A small image classifier, trained from scratch: 4.34M parameters.
Rows from expert 12 of block 3, named by matrix and row number. Rows with one number belong to one neuron. Each number is 128 + 24 x the weight over its row's rms, rounded and kept within 0 to 255. All counts start at 0. Numbers have three digits each. After the name is the row's rms in percent of the matrix's.
# up: expert up (model.blocks.3.mlp.up, 16x96x192), inputs 0-191
# down: expert down (model.blocks.3.mlp.down, 16x192x96, transposed), outputs 0-191
up.45 266:145119136144126104151125146171123083158167131108142129115115151087143164127119107135116100115083158130112153129082117071128113127141109134139137146120169131115129142137093113097107125123115160134131137113126144065153125120137133106095115084108118166121166110118126171143100139155135125129086132128090175120130086123124098139138133130129149137128097158113106121149150124186125155132126129124119141161117130117103132072145121147138132108140110124115190157131128123125131112122114098140128139132156127096120132142204123130157113106085106117199228088127129157132114108140134168131
up.46 007:143112158150127149132148088141127115110071127145118134159138130132125136088119119138111150125180090128117123123148144173170171111091186122139087155114113127140104125110142116197183123122119133166131090128169130179086119136121134129138127138119104103150122161162108071106123107093144159132116122124125103084116107098112127098136125096092099114146168111097158122110128146112140152166123137129145086159131134119123134123116152078131136132151148131144102082131096132118122114136125124098144126131112126101174074111126113164079141129141107162114143173143115079103143155134167129134
up.47 009:130146150110143128099158122122147105147126096120137113131141089142123097119149141140153133172182107130090091096129158159133179107118150125158116103140123137141165104124125107102153086152112113113145130119132152127082118131100113126192128145107133101136134157147132135142128131118128129114141152130118137105140133173121168130164112152053126072111142126079106130123096109097146085097136093141117114107146108119168148104105121121172134140130146134120086116089094098084097133133129156128128167148107125144146088120113161122132136162165158117156172112157161103131138148145076188117
up.48 014:107141106116102138135123112109159197086112120117142130111146118086132087113135147130137137174127118120139096112161132169122137101130101115113125088128123131146113120106102146094142129136128123107117132160104149198122107111143121132131123139142164120097129154091140139108156128119144121136192129111135148139143142129162146137119137122132104152115145131156118165108130137104125121150116137135123139109137110097127130121103129131113123175115123106109124142148143087114128167104117152138134131124123127162142172089089111147129135124153131142007052169165143111149156150126109041124
up.49 009:168153129085142100109149128096142136121117135153147107124128159134130068146114138130127160128192157125124135153116133180122146125129129152100141089097125121139119140150195137136174112129197110147129130141134105121099169137143095159150127153136092098104121166158137098135136143110118133128182120104151136131082189153150135129114100141152150102119109096151163111155094160103132131104128134124141106089136082122116130148128096116128158111149126125179106127126099135094114082128154149125108130121071087136150104116078123132074114143149134110127114126148127119123114118104101163146
up.50 011:088144146093147147125105122109112092137115190153135139132135082135143115151162165125120140150126090097124134125190124141127151118131136103112120172111129097101171113121176109187146093135141102145106128112115153078148155127099098142129108145116112084127139152145114116122159155103122132135210163125128081141133187162124137108071101145140134132133145107158139132141129149101130071099105141101151140123165150137146142146122114139145133136076127120155100139103102145127087117111133145110102086126108096119120102143088142121117146147152162129102116153133120114155143162100126136119
up.51 006:139098160109128173108106089125136082139102143139141154120130087150103101089121123117133159121172160117131099150182096149146108102111158110099109101144088117160089138150145141153167129149178101115107141160198132155073100114110092095126117143139145116135100127137111088121131142138145126115166125146137076123118083101151162104118105119093126093117148131133164143109093141089160142114123114144140131111097122136123130152124136133132132130135133183141100087137148114143110172128131159087143156101108145158128158143088143139123149118143109137097156126152126123103174177122110116135
up.52 008:080136113118109130135177118117142150128089148132154160125151110158109110143142139122175133164165116166126112100180129184156107131103167162147113080134115132122115134128176126084160110171123080107131090136147114159125130128129138121153143147122117080156121134099139124128105161097119138105139135110142105134145181097137119047145099117097102121143118140154144107132112140103139115148144125096165108113161130113153147126106160097140170118125139086138092136122109132159140142156112191095131108160099100141128091118098110142119133144104131111074138154105129110142116133125121171140
up.53 016:209136135116157120118145103127172087145143126106150116145134113160136120053108113145158142123175135146163108149081119128125136136131112133167105106120099134140095124131098137076170091144144138128127143114126131202103126145159126109168135128130112155131110156134094129128094132161110162114107118133141170114067124111109160142144115108098162169141158132095153115063100141126153092128144094133109143119124069123156137142111087119129104120123120125122106112114110135120149116142131113113119139141121114106132157109101120134107134141129120123199179143104161114129139125145120165141
up.54 054:130127143132123100123142146171128069143149142118143108111122111102123137130106114158113108139127156123110136096067130119137126115122120135136144187099173125128183121138131097124106102156115146146144138122129142018163126149154109116120109083094145137130140134156129169144092107156141130137097136135111129116129139144122115148162128158093132113118106151112134123119121113138094129105131137134117123156153139112155119107138120182142131134107128117139125110132113128097134077156110095142128143148158122096127091133140143130138107121109129108229208118133116146131118091130113201108
up.55 025:105153126125106171101127148094130145116098105106120123121140116048141091122137150131129110161165139123153107119160151130116133123124080124127123120152134134141173108100127133139136114164130125110090138144163125208115128141174133153138142128125141109103102160111094148097130123109131119148166128110137103110165040146141157106127135120122113157113167135102103128103078162106159119148118140132142130131171172125089146117096178157146116157111120125109127141099128137110099126144127102111138115146130148186135170110104089137114119127144135125094109097159124083120081138156147094113
up.56 012:116159094108110148155105166145139196136110131099132098109161129098089130087142099100148121161153118106159118146148104132151112139125146139112132175090122113135130086159127139176144156160131124133132103131079125147071102113158125137149149131135136106114143137111124110143134100109114165162168132123119149105134131164131154177139127094139099125125127096117142142105123140130122102113126129149142142095159135118155127147141172129161126160117154124123103071146093130092101121150160132106125086123135110137171180101123135118124143116149141148054063125147088099115143116160088099132
up.57 018:116146121126107071126132118105152114105174129163162115140106137157152121127136158122119137136132184123144095145054142120143161145107124121138124143106128124135169120142138100108122130111137132172148164151137133040122135166075106168129131125108137136135153117165162097126115115128107150137164121165144101137112179146136125120111141126162149158128104139135158120133121086126139154102115119116127142113119119117121102116128095100054117119138120135169133158090124099159120111127110152129131116152135105082141088124166110117127124140107191091133139113086133155138100097112078176134
up.58 062:114137136139100081139124150157121127138184116143155143098127145048160151146132121152137110120096185136129115140113077077128106133127115140096140155116165131117132150133092084139103151093106174128134151135150150036134134163120115118087109101105112145145150095111137144126127141127137110133132140127093165122131135163134107133091135128137155112090097147123100134167156099161126145098133126117129149136104123123085127059139137148121135109145104122183186153139142122114134118119142120145133166128149116102117153116162123121155140114125139107113192123129113173122106116131112141130
up.59 138:103143119152106086163113161174129158120183117125155115116121142108159167149132108145145096142069157134114114132088104064118110144135117135123139115106154134114117153132073133062097157115105153115131151134107148082158125123128130103088111102123133162119170097131137175133123162154137110140136136109095171128127126147130124162137136129147171128094078165121087122152160130173124143095135135117118163139123127118090139092139109148108123124133122115110191163132134110140141130121148113151143137138142130103114187133151101129171129104104120109075145090123119164131123119129103106132
up.60 008:113162167145134131125169129105134078128070121145091116161117095150141106105143150104114141117146109127128105128123161153172125112126146121109144131104113149120102119118167089145174117110148142128112154146089108145133139158142121147104128162156122088166105115132142132160133114093149139137174192110129098144110129119105137155085114133126136135149129085140145095096087121089160135111184143128146118112126140122121138091088077109146098154144165145109119088107116172133106150127143132126164119127091096113118127156090145140102166102132175144107158105122162096142108168114112153091
up.61 006:142128179096134142141114112099134099142123131111101144104155100150144104094130148126112152144151099156157098151161146162129116111098151129160133187152132132140089090115157132178160114110143119171105102185144144152125165149099122113133134160076118100128129128097106115148127104107126153156115109165153105125098102150113162111107135122054102110154127127121169112111107108105118132140148147121124071124108151155117123136123143058153147088108126110143112141131124125142115126134141162078148146156062129141154113129117152107127177125124120150137132156139127101100113172123111151148
up.62 012:150151144129132126120090114154169138172170146108133096122117114184130138140139128171143138142138151131077154141094113111133139127120094168160152159112161119111155114111120118136132102150106097115111083124113144046155101131132144144160123145133143116104127115135107085122109183102135138101103108148143102109098182137110141132132114089151134078144138137089121154155139102145137130097121121147124190130138137114150112126156175130159146095128144130163131126148119132114126114137089118117113103179181121118084066130144140122139096113125139106193111116119145118135116124129094148102
up.63 127:167123152140140124143121139144115076173145142129137150125119148084131154117118118127118113097111142131119148137106110093138110112135116126140133135128162128124122132138123086120130112099128170135130128113164138080126127131172117100115126094100082137118155139097121151147103155142125126118085132127107158114139074116122095123132129130095130161136111138110119116159132130161121156132141123117125120153107132125109136054146134124169139101139107129123166157127123129123118108128112111131121141117146121114124101145196139130131120118107101147211255127124126130127100111140140200123
up.64 386:123129116147117095156121145163130111137174121116147119111117146099161166142122105143140095128080159134117141134060110053121112152146103138129136114116149137111120155136072135060094147113112150118132145125120150109154121117121137116091110099129144167114164097133133169129103141156131117131117126121091174123118109132129110141140136130152162151117087168124087122152163126179133145119127131122120147147123125119098132083145107154086121131126114118114193164130139121148141128117130102150135129140146130097116189124211091129164115108091120118131169089117129178133122111137120116135
up.65 012:132125146143144141087138124130130102158114118130162122105130106124141110098138148129160113116185118146124109140207129144113135124147173135145129132139091121132103140158135128150118158113132126108144073101145120089143118169136145096130144177099065158106104100096121081128125103111113158125124170158118156142110132129109153113127122134101131154189150120122137118103092134097149084177162129123110107147190109113120118155129147093174104099119114135125092080127121114138119153119127116117138119162133104104134160147134151131145116106131097148044151154161130103136159102135136132105
up.66 010:116118113117112117107124121110131164118080123174154166137110116136143094143117124136134154083175138126118109108125123171159124120124137093128108114143115143142136095113163150112139100141144122132146125157097135148148134139161106145099130137166128098123103170099169075158132138120151063108189137135166143159112139151125137111125123136136095097155134108142137134124135122087134121121164179149131100083178124132192104186101105116117095126122149156130104105133095123116123147120126155121111078114105115124117155101117154132135105125159138138057081116145142078134141132096146094138
up.67 009:101114161114111125126168100097137126128144171112118122137158126108130115119115145121174136138154116148135114122122114182113132095121150155101102102155141136136154079129118145128122125149141118159180103113076110181128142164124118157160116134122101116101131149124132129116119104098118152133157115132133119121114140183093135134153125103055104129161144172132146127090066123097171082137134103109130127103168110112160120113118124111159152126130120150127086137094089118119080135157167157107121109129099127145144182128126110152098139137196130130092117150157141090129124150157141119084
up.68 054:130129134143130122150138135161123083155161133125149138122116140082136143138123108138141102098107143134113132129086128084121105130162111143109123115118170132101121149142096119092107131116106167122127146114153140063149125107126137106107114082120126155099165108126132186144100155139132128125108130118088175133121088123130096131153133125113144148121094163133105129166148132193140154131125129117119136143119119118104130066135105145125120130145114109106192180126138122133126116111126108133132129135150130105114163121207099131152104107108117127172250100127132152134118113140127150133
up.69 017:100125149111118136073145106113126102117119131140132134127123146136125089154109150105145143072168175151130136124163102122123135100086172139123120150153119149120088173147143077173143145103154092130132151156131117164126125099138143153112132184153094127117129127111135098126136125074116144111104157148159115167102140102125117086095109102149135134119131097139124149149133137108155110167109141143147103109139095123167128182163140100109137114161131132170132079154126124151116151099116124120129111110098096103155086133105133121107132118152106132047096140169126133125169151133160163113
up.70 014:148091117147111174127094129122135157127093122150099157095157138102079146122150118082129123109153165126091159159183170136108127166124110108128101122125067122163113127093094113143155128123105097150120126155133152135140119111171137146142150150110113103145114129119108111115119122111139137116097086130134145134157128090136075138115148128110095109102145120097106155086135140133190161185120119171147108126140133131126147106114150126147108133113117122133152145140149103131131123189117119074170128133134125151130162114158154131116093105182096143142069154122107122118128126138144067111
up.71 008:124094201110125140120121105092143146142097149157093157118137121140131110128143147111116165131157102131160097130145128163145131100076166106157131167148126125160117130117175124172190101142148088146132092119128120135095130149106151148133127179127124098184110142133090080149144102087137103150181121127144109131165141134134150105115131121105099128135142108099197142130106115095122086117131126117129112095136096146113101163103136126134139096109159131134078101147127132137125139127131143119118097098142123126161063137098140144100141136169138124102081140121153095103118144130141139133
up.72 010:125117132111134125109107090098102134134092134138129154156133107155099125107153184140131098109159123102159131117135106136176140137074150119127132127142114112163152092109179128097185123145110123122132105129100099129146108139111095144140168155159079102105113160153154100120159139112124094148167113109152085115138080156113178112116138119129120109143169122105166138090127139087163120109116118114124094136128113120172106173122158111139116101088104169142066125094115174126128121111128150100154125140100111148152131114122157119102151178122167120107095158136118114126118143149144118164
up.73 260:132112102145118109144131154187125107139171127097135102102114135063143168140114092166135097161095160135119158128087129065120111162145093128143135157116146136117151143140092141063089165152116139136133114116106146095166117099145145105105112103133153159118151106139121183129086100147142123144069114126106196134131091133134120149158135139117145131134093151122095121138154110178112132141118131130116133146130142113131130122133117168104118140111122122103170144135139133119142117121122097150129134147161136100118194125167106124160112100091092120157120094132128167137144103141129097143
up.74 016:118099148096112144110122162160138155145123169110131084117101114152148142204145121113149160117134113125122092165136137163119126114119172129145143123135166128146159143099125127120159131157166147101117084136114132122120121106094060146169118127114101155154092148158111121094136097085135133131137143134157084162164125142122115126146125120135147099125145125165157112129111059107088119108091147110141134129123141149129122146122108140151114138105150174120089111141118129084100110146135133077135112102140153167101131145068110161137156169144154114141080152094107103117114125108131154106
up.75 006:130153110120159118124136149103144143103117195075120151119129107120113108135101126100103148097115119129108136100132152160130109103105115131181176103101125131137059140138134140090110125160130120095136102124092128125125113140196133156153125142169095118128137146166102145140165154141127114122158110107124179137120158181140092133133116145128159135102110112106123126127136138151113090123108107118122129122139131127200126178121096151136159128104172094136093126152088100135118088148134158148155085156073111154112118117119189119125127148137106142092103111087117127111125130117150130130
up.76 026:153108118134163138109148131174142082150144135088132114101129102066122143118107095166139113176154131147119160109095180101122136163146095128150126169116115132116186117120123141078117142158161114129127089114125129113161118085185141101143115119154147132120128131135102157124072111126136133137060102141114198134141094145133119101178120144077130157126128130125112126109114105129125100165128127119118097138136141128168123150112125169100118167077120131100129108138129133118143103145117103144132131148151131110121155118159108116134122110102104136203134131130135156134166096147127120141
up.77 010:119130161113143125127165142138146044125140129155152082169124126142131097097128143109166146114125145129138125124120141157168109107141136085130169106108086124141110103144214126078140082143122135126094136145128127173108123129146140112143133146091081105161122144147145127138127156153139103153181160127125125124131079100143120133107112123121153142159099156134183095105101129126139108129155119103133151097158146131149130125089073089171129103122111122146112134147072104115144128126108130139115176133085115141145118145088146133102100153147105160133169145141133124134112120132104145113
up.78 099:107147114143088110153112152172117157115179111135152125111112145069157167152144113133149097104055157133125109137126115067110109155144111140102140099120159131110112145137066128113096162097122147119122163134151148111146125128118136107084119125137137135114161100126141164124139153131140102135132136108107168121133122145138120145100139120166160120088099156140066126158163118173140145113143135105128158139121125118081132088135119133108119109146113105131200166124145126150140138114157115137139145138154136116126167115157103124153133090113128115047157097135108172126106117131118109128
up.79 250:133121133145119096150126151180127094150175131115149123110116144075148171146120101149133101130080165133116144129075122063126111145146095139130138139112163135114126149138081119075098137111116162122130142116131148067160123111142128107094113089119129170118160103125128175135099140160137115132099127126097173126127096133132102146148134136129149144120089167122098124151153119187120148122132130124119137151119132119102133076144119159122125122126113122113190156131134123130134113121125095145132143133156127102117157128196095130151117104085114115178199091125125163133123104138123145130
up.80 008:123182139109120093122133124094147133120147165124136117135120095107149125110120145133097141130124126103130105121081115139156125124105142116114141189105108115142117109119151118202130124110167108179138174130170151115129138152115118176135133140118106087114141169116131138165144149093155114159170144125128137130099151138115129147089147118142136114061111144157136108142139113117133156080125111111132097093123098119111108134133087114133151146129132145171170167128091119123117148174149171138098153136121117118124105126080147116117114104130155135163134122111131139154061110117049173127
down.45 257:096128107128150122124127113150114052155135154128108143118135129102121114155117127130083150174141136117120132121126170140133139095135131131106128210139138125129190139121140161133109108151120115099130130136116119012126130112111083141133134114143164142121104147160124130132141137123132132120153116126142141125169067159121124135164123144127106224136137123129142127124101120105114119135110135158124128123136127125144118169106111138092131159079125129108118119150134127116125128128113111122130100128147137141109085119046131133144120155145108116188189102125141117131149141119110142123
down.46 010:156178131106151146121114146099143194077140152118154147123128156179132170119120132109143118107105158077132121099104096157124140145123106137105139124140138117160129151110102157123146160131174134090136149124108129118154129128145095135140128147129134114119122120083125140113160134137158117105179132134154101151122167141145143117046113112169135115112095152141110121159141106115110077072130109101141170100130145138096152123099116137146120135132116118169150130114124136115120123130121167116114157117085109150112142133092139147150148112120164145098076098110143107186104147123068156102
down.47 012:123141133123106135129112103100115139067123126152126124139138118090122144104122136097118155089109115120169121136131109146117105120121127137106130166136149115117136131112134138156142148135196127154167145142184112163148139121162083129058126115126077135106149142086113141112161145102103082143163160116159069149133155107112131122066130119165120208111092112167143137106106159136141167113160115123139130155129124150133099139089125147131126152125111124109099109139126160159133142085148127136101151133103165117148127132111113114111152119157131164131103191125120119124123105101124077134
down.48 016:178101133120114121117158158164087117134135111139125088138114150137156139118138122134173122085136150148121173116099118083143114219112120116174118103117090154109079111162172116126141171129108133163114109087121099148140128130125183102119104124139092120179158098160116129134087115146114146151064135155112146118075156086122111143135132126088163052108127114099125131133116141135140129124116124103128119137104135134131137137156112142096117097110140148122125087107132170135144132142133153129119129149113123109146154158178124114136131114108120137158102136102134144129134115165160145126
down.49 013:126127147118088151110130172121134145108117110119124118094153104109114125084144121116125099175097098137147116102149107115113118143102170090140103178122113133130130123105132095144111120126077146157113139131111146164156145117090114147123154144120096150114162169075114161102159131169152104105105148105117113169084102096128142128115145083152149108143147139156114123086180156160118118109149151107150145133153166129119143127143169082126126153149117087153129125081148118133132104144122150145125116137115150138148125154179188143134165099135147118092115121131091147117060148133142092116
down.50 016:139132106153120049119151123125128156117117092139113097134127140185159134114150134134129116130136107152113108132144163139148128137100121147127136094121097120134087085141112139097123113119134133148116096134133137249086123128153151122141136118111101141121155149117121095137152146149118068112123130123134091119089128136116124137107130117152135157140118126133125146078139131123107147129158122125136117112147130117157118104147116084180126237153128100206126104113115117109153123143111137092121155128141139149143132124160166134131128110117130143146157125097107113117137117130146082130
down.51 009:145160102162137084123115151110148214073125140158087100141168145144150173157160148127129115103138087125134131116123130161145115126131114116149149100103122149145134145150138138094104131115154131138146129110091124156132113109114153161128128117159108203123143173121132139158078130111109092143103150108145115152130183127141141126094132156152102125090106113128101138121130116153109107142140118129130128104171148107129100129117096115116110125172147126154139143094072085145130113136111128126128117158101146102095112151161110115126124137108139151106040119139139129122099127138167159088
down.52 010:107102154139113129168117165126156157139103143134116085182150082108112145088139138135127095129133098111129142140109119068085124164146099103104155103132153109142137122138130145186189151112148173158129167129132138178106124101118144125108123138109100149129148135150118120117146109088123146192151112113182117114081110122119142158091137120125142094137143119109116103103167151098155105078124123106134144106127157142079112126115124156098111126114141126162159128132158138112086137126133125118128161086125129138150106142159145127147130113151189153125070127130116120103126106113148085120
down.53 021:129147110117133157125105148079154192108139122167153131140128163064102131117122131125125136146096122126153112116149152142141136088145138107132136110155194153142130127127135134179117150084179172086139106154134103037120096134138124148077128122159126127129126151126132097122127128101118109133139127100120084137171121130154124105144127148165148088108101110147108123102158123128112108110137138121125155122139139140126114136120167126126137106141117128154150132137130140163144138145112154158112153110107116115136041151141136143108169102121174124066092113149118125117075113133110110120
down.54 064:097161141141154122117130106102134057156138154137120149131133147109108107127109137116107143137133118124120105135146126177124139073139148128102129208139129130120146134108113123153109107110164119113122134135148125124087131097130086145127133118126114158096116147120130111118168175107128118111164130119151118144178082168115107100115123124153106255128151128148128117131106134119118123124130131138122156124101118121135125139112118116134129186112126118132121141150132126139137133106126093117137107115112126162140054139078109127097162162146122155145208133095133101127130143112110123119
down.55 028:139110142103154106150158137118106139138125111139157118136117126233125159138130142101135125083131136134129149158153124135125113143128131121168123094121129122130157154156125096150154171143135114151121137110155135099167111095106169105101113113122148050152151096167146111137111057114118168132092131144164120125101210107105117148143133115153135125137112121155143130130130078133126161125147124112142111133130118139143138164147111122090103058148118167138117126115123123127145103118090164131100155126118121129111035127131122134110127132117114140107132138105129141138157136134141111111
down.56 013:152106152094125129126144096137143077161119113118118175133130126186135162144130126131164142073090177128120166155119104100139143123123131126168107004116135151123106140120119107110115167147103157114104150122138159162129113156098140128145106143130113141141110158168117145101089107130121093091110106108131122129114122087130082116091119138122166101109163140152095143172143108153106166141142132093165119135131104137156119112119100155125127080142137151141124176117134170131122115145142137127134126147130115109129121102138124142117110112099169140182144126112153132131135126140146106115
down.57 019:181105148130118156086103136100138167136113124089114137129139126081092094087112129146108132127153149108143100112152105144117140092122130135124132175149154133108089090149148136099129109142105102151122098130123132210119123086147118129150130125170119137131123128086105151123157172129149127107108129107127177137158044162115117135093130134076123092133147138113121127103117133116118071163133127140132135138126134130137158142096172139207124123159130147117116086131132132098122124122154134113102143120118151132151124127115173132120128151146129106109211133143122129120098156133144130126
down.58 059:166120127121110146120130114148127021147117147102100102119132095151105124121136104116094125199137127122127152115137149140121119064140106141146115233125118123125189134108130186092103097171133092168117127108090131148130123107105129150147137123130165127124123143136113154137145147157131138119101113138136165142128104101121131136153130133097097206122126133109114121114124141128117144131119127148105122131130141118140139135115111138165111150100154126064117096126134130113141122127114113120119104139148130135131153124100153137156100147107081129175165104132127102121164137128110162127
down.59 150:155072130116135119123138103180108027166118153108113113117126133082125117145121100132124134158141158128139198138119173113131124163137111117138124142145119126130150127140160129089115134152094116157127123112103121087142130124107135118140131105121156142140121124147119139137106104146130137113107115145109157121146067091119112138160122139090108153154136114109143143130096138122138144177111125142117110145149128128160128157130108162110124120095127142057117100150126141104124122131111102125127117135149120117116162108154132115148090127129077119251142119133154115127177126132151149149
down.60 012:151151121141164095101128123092170182103113090104172107117105149165110140130129158147119104132139119129114096108156119127132114128130147132147145151091143141144109131123155173131120143162086135100119144118103101207119094146160120110122149130161102175104135164113122127098128114118099126123097135111101082133076180154130125108095127153134135066106175114127131154078145134125128097134150137135126127087155149152141112159139140101122157158162133127153163165108133135128125122120129124146146141105092101164132120124106148133140139119137140090142081096091078165121109115121128077125
down.61 010:106157091141103114141156137074135178122119103124125110131113111120093133159122141127134147101123137103151118144112128093104144099165125128154127110123094125141163149130149149142125145123189144098153152111118140186098100102132108133131126179161134104120138149149133133133129146124118123119120105092136092128163149130117124099091129136162159101109084082158118138137158118117113115080122135110156173108177144149101162137099117108162148157162135156157139112102157125109077117098169152123091168116143144148120136133120156132111079118115201147092104116131081125140130114156093150099
down.62 014:117108118128098154165136144106117146139123115145124160134149112054107149111116119118103127118125143132135098140124100155109124064144160110095110082149071117113121136138106098131125126146136106166123211165149103166121109139134130148128139108151139118148122140115160146135170114123119126106113120150133185107185106143125149135121149168109114187125131099136106123139141124138125125132152131130138115130123099143103146148090121141133121115098088103147142130110129103143121122139167152110138121140176112125187136103091108140143121140148147108052222140143117144101119122116114101121
down.63 140:092150111126128124116125124123129102121141145126114132126134111132120127150125133130077143183126116117124091119133154155125143067126135139099133234120144123129228140113111184156118114141155105092129130141127121062118127103096077162126134125149152134114108132158128125122154127117131130133155119118154120132139138173132135122137130131165118222109125131146121116121119108111106115107113138158132137115130140125129120162100115127085129164102134124172131110132135116130132129128127124126125116125123142152116061131024125142143143157148150121133144105129122117131117132118100110102
down.64 373:149073117117157127120124114182106061168119156112108124122131140074121115149125108136114140167145148128134169129124193118137125142137116117125122143145153126128150123131163140086113128155096119115128128118108120009144133130129122114138130102130158137147110134146120141146113111141129142122132116128117159125162049109127115151182123148088107143148133120110158140123105133112125135179108127143121112136150125126155126150129116156126131122094120140065112107160128144103121121133105116124125116130152126121114101110121131115152104129124064112203176101133149112130170135128142174145
down.65 015:101147118165111134135109137103133134108127152113084145158122118146114162202156126098122140105113122138159153125130132149122106151122121129159119102077137139124088099121078121146136099117170128136113153109100133166146136106138097107117133094155166097186138142173119155127114141100149134153218122113129090109159148135119105125144142123117090083092152142124152120116145138133112149115140120119119113145080141149141120129144102161094121152094143123122134154169152138147131105113106154141137095120115136158135098142127132145147133137089160075173060118127117083087109138114156119114
down.66 012:161111098096143158132158113111157183126133145083145125152152131114132099112139164103123115138100138161177180114117099088119121185107112097152078118066124148141084124109118087112161137125107123186148156146164125156111129110120157121150093106113128167139169137118104130088081109143101167117117118101136104104134139069182117147099134131120126120134161133094106119097158146138125129137139132100123148157127122134122130108134120102137133121142133122123133097113176154142123132136128115128122135135110153144145150143161104120134140099105165105139107134122104166120132117214119160137
down.67 011:157121153146107149132114130079116175102126111124130139129125118160129172121114136105153126094125117161166151168159121106132142185115096109193133094109121116119122137173133107138150128077131114083081165135173130127140116107163156104130131130113113142126124134096125158109131128090107112126128134115137119134156150080139135108118122119184182131113094169156138132149159135128108129106124131080113115153146129141070146139127129137077143076146116094177129092149150136102146118116130154106100155134152128159146077136100127145126146138077157151127093136103096108122104096128150133110
down.68 048:121107118121163121096106122159101078152127165126107135115137128089134115159119122131087146192137121120138131113126171152135128098132118114115125207135168118125193129117112152117112111152115097094138140128135115047126152112126088140122134144139149138132100143158116138133110135120122127120144138129132115132160072145129128166176129150122118226132141126118146122119102124099108112127113129149143121118148136116141115153114119141078135164082132133140119082146140146133125121132101123139122112120135139141126037121054133121134132150128093137163151098144132120133145145108118158113
down.69 020:167133153163160106141116112137150162110109141087122117115143100130126142107151124114139134185112096132148112144122125131119113134128107135114142108087093128144104114075149157108133097128104127146133104107100144179137125109115133080135124112126146116179143126122122174134116139186140126142192092113110098125137148134139167161096126130136137068102134160116129142104167132140114130101116135108124139135141169158110109099085145160153117149094154137065132115130142137083120109163134150126131130138147165131119169152163129137132149106118156132180074125051087117115098109136126120101
down.70 015:125164107133171068155168112184124120101156123114147131173138097115175148138139121125087123097130138137131116120089097111107113128106149119121163112128128107107131166147149147123123166138160117125154104084106120116109095116112133127097121111155127153096157113152131166149110118140097119152149138172150132125119134135150173103136109128130133089140115118127122140198119134129095096063107147125114139140111105114115093146138144131068130062155150141174123124139136114115112152126132151132112129120139135127112146126130130100154113118111155097086177073113179172135114104149136166160
down.71 013:159158097105120127119150153117143164107142117124175057133134114149113138113127135133155105125129090141117142111091107116146121130126109154074109075118110133117137164121134153117144157105136125102136180147157122208094130118130080130125104149125104129123147167083128119131118162137115163119088111115136116129091143148131124147047120131140163095116136133140094097143186121124138132095124114120150147126115118109122117095137135100156158181147123120156129180103150132116111159115141113103118164151091135141138165152134191131137102123126173132122137138120099149136128113123088088136
down.72 012:157128115127130175143119103126133187135117110112149148127111122183130147100135155111134116137074143127125147120137127139138171119094132159118136108129165134149074109103123092148150106122133082148122117145156130160117101113135178087162103093107126105141128141094101116147121085107147154151149132113123129111115086127141118105122154120135093061129164130161121140071127151115113072103150142115145153143155171141082137107083159127129147116166142119154148168114118148073111156164107104104121176133119152121129068137152124132115130125148144135087093141155121121112134122125157155133
down.73 287:105113126116168130130127098161108020169126143140114151122130143109122107152118130129121143112136151127124153127130161141139122129137134132110118124148147126126123129138146103135113117124108135104128155128134120006117130145148115130133126113124156146126111136160126130136124147123122140111148122124118138125173031112123116122170119141101113191152139124127154136147091138111120157152100123133130121136131105130139122143137105155111126123098121136070112137159123137136116124129099099133133095125146116125126083120147122124114110126133089129198214113114150126127155137125133205139
down.74 017:116162120117129100114099095091111105127125106124131116131157152113114113061123158155124142135124141115110122126122098166138125090124130166101147100152080138113081133127126130136138068147122134134115143149133158159132129158185150100100127128131123155078126123079128119155139184114162124104095138140115129130122136147140134134132138114154113090175115128115113107176138167134169114114147132138129163102108080121101155129173083136113141115147161109129121079168121112141166166144087108123137098151114113115148094127176139151112126110148109184084148158164141133154168153097127126128
down.75 010:102100108058104095153130119143148104141138096158138058140144135108154163096104142153166128134118134149093145159127119090149149178157099151109161117131096134150149099096139116119160137126146121142111112157138135138086154128058126127072112098100131142138153131093139128156150106135092071171138093087129043124124137104135141120130175121125137113127122148141131138135134182126133147105123146138130158142118125118104115108129176144116152154134104116134152089156161131137125151124157087126148139107144145110126131161177104151133150086138136135121153145127143131104128107131130118133
down.76 031:087151152131166163129110111113140055157142130166114136135128131128110110132134139144132137085119129131128120126139143164131109082138138139108132123146169131138105108127115088163126101073148155080135161149180126019103124136159104147107116130123132130128133133164128109117137137095123130135179131113138076130164100124141124120143122135140120192139117127142142123150105127114118168114114111109135137111121099132133123128155112137122128114138124119142114149155125145172133124128115094137125113116107121138150044144134096119085155133122112171129200117126156128126117123110105199139
down.77 015:113151117124098110111117137095147200092094121139157122132130134106118144150124124119107144072149123095141126099151104145122150148107158119105128215120175109116156123131113169177120153106117121134137187125120085121105109105108126150139135071163138179124122133127082144096143121134152112118112108135133082113138186131124128120112139151163126121103156113126131136084146126130135120123130127114121121092137134093135125142110160119107152170182167147117134111095142105142102133084115172154144125109113141158155137124160155113133163111141137119157103147111083117097092130155155097106
down.78 101:168080131099119122124126122180111051168115152105105106118130131146124130128133096134110125171153137125140173119111154108131116141124090118168118156126124129128167122134152137076116131185080100171132130106080128097145138134112153124143128129102162116152119127132109149149109122157120143121085117142101184134119105085128125158181127141072117136147125133092131139131119144135140145154109126150119112138153138116143140137137100164122124112106138134070120084120128136098124127133096128122116122138161117124118198109160153118160083120126075127188086104140138122135172124131143159142
down.79 230:113111108123164129122119109155106015172130159123105135120136140098114112144117124132092147170149138120127149126132185143133132108140127123115125189142155123127190123123148137128113118154112118106130136129118122032125135117113100139131132111129163159127110139156125131133133131125122135118136118124134155123169055132120124139173124142111111210145135122125142129128093129106119139161108129144122133135138118121152122159119104149106132142083125131084111110155126131115132125130110107119126094127137131136116068119081130125139113145135087127181198100126156118128157140116123166130
down.80 011:132129152138086149128140162129148152104093093104154138097126133175134134093130129136145118086114146113128081155152123128109110076130155105124115173116129145137168112128138175099131124120100127187133104128083114205138129115125099120103131148151097115125113136108155121119129137155127116094056120116139075155113132161140097090125120142123195168139149102113104130114121162142119126131148143163141139121150120131121193145118137113183142151170139118130124074111146115102103078123152138110141160130137124120157164101120145130142113123158138123104161118120117131146089121126098101106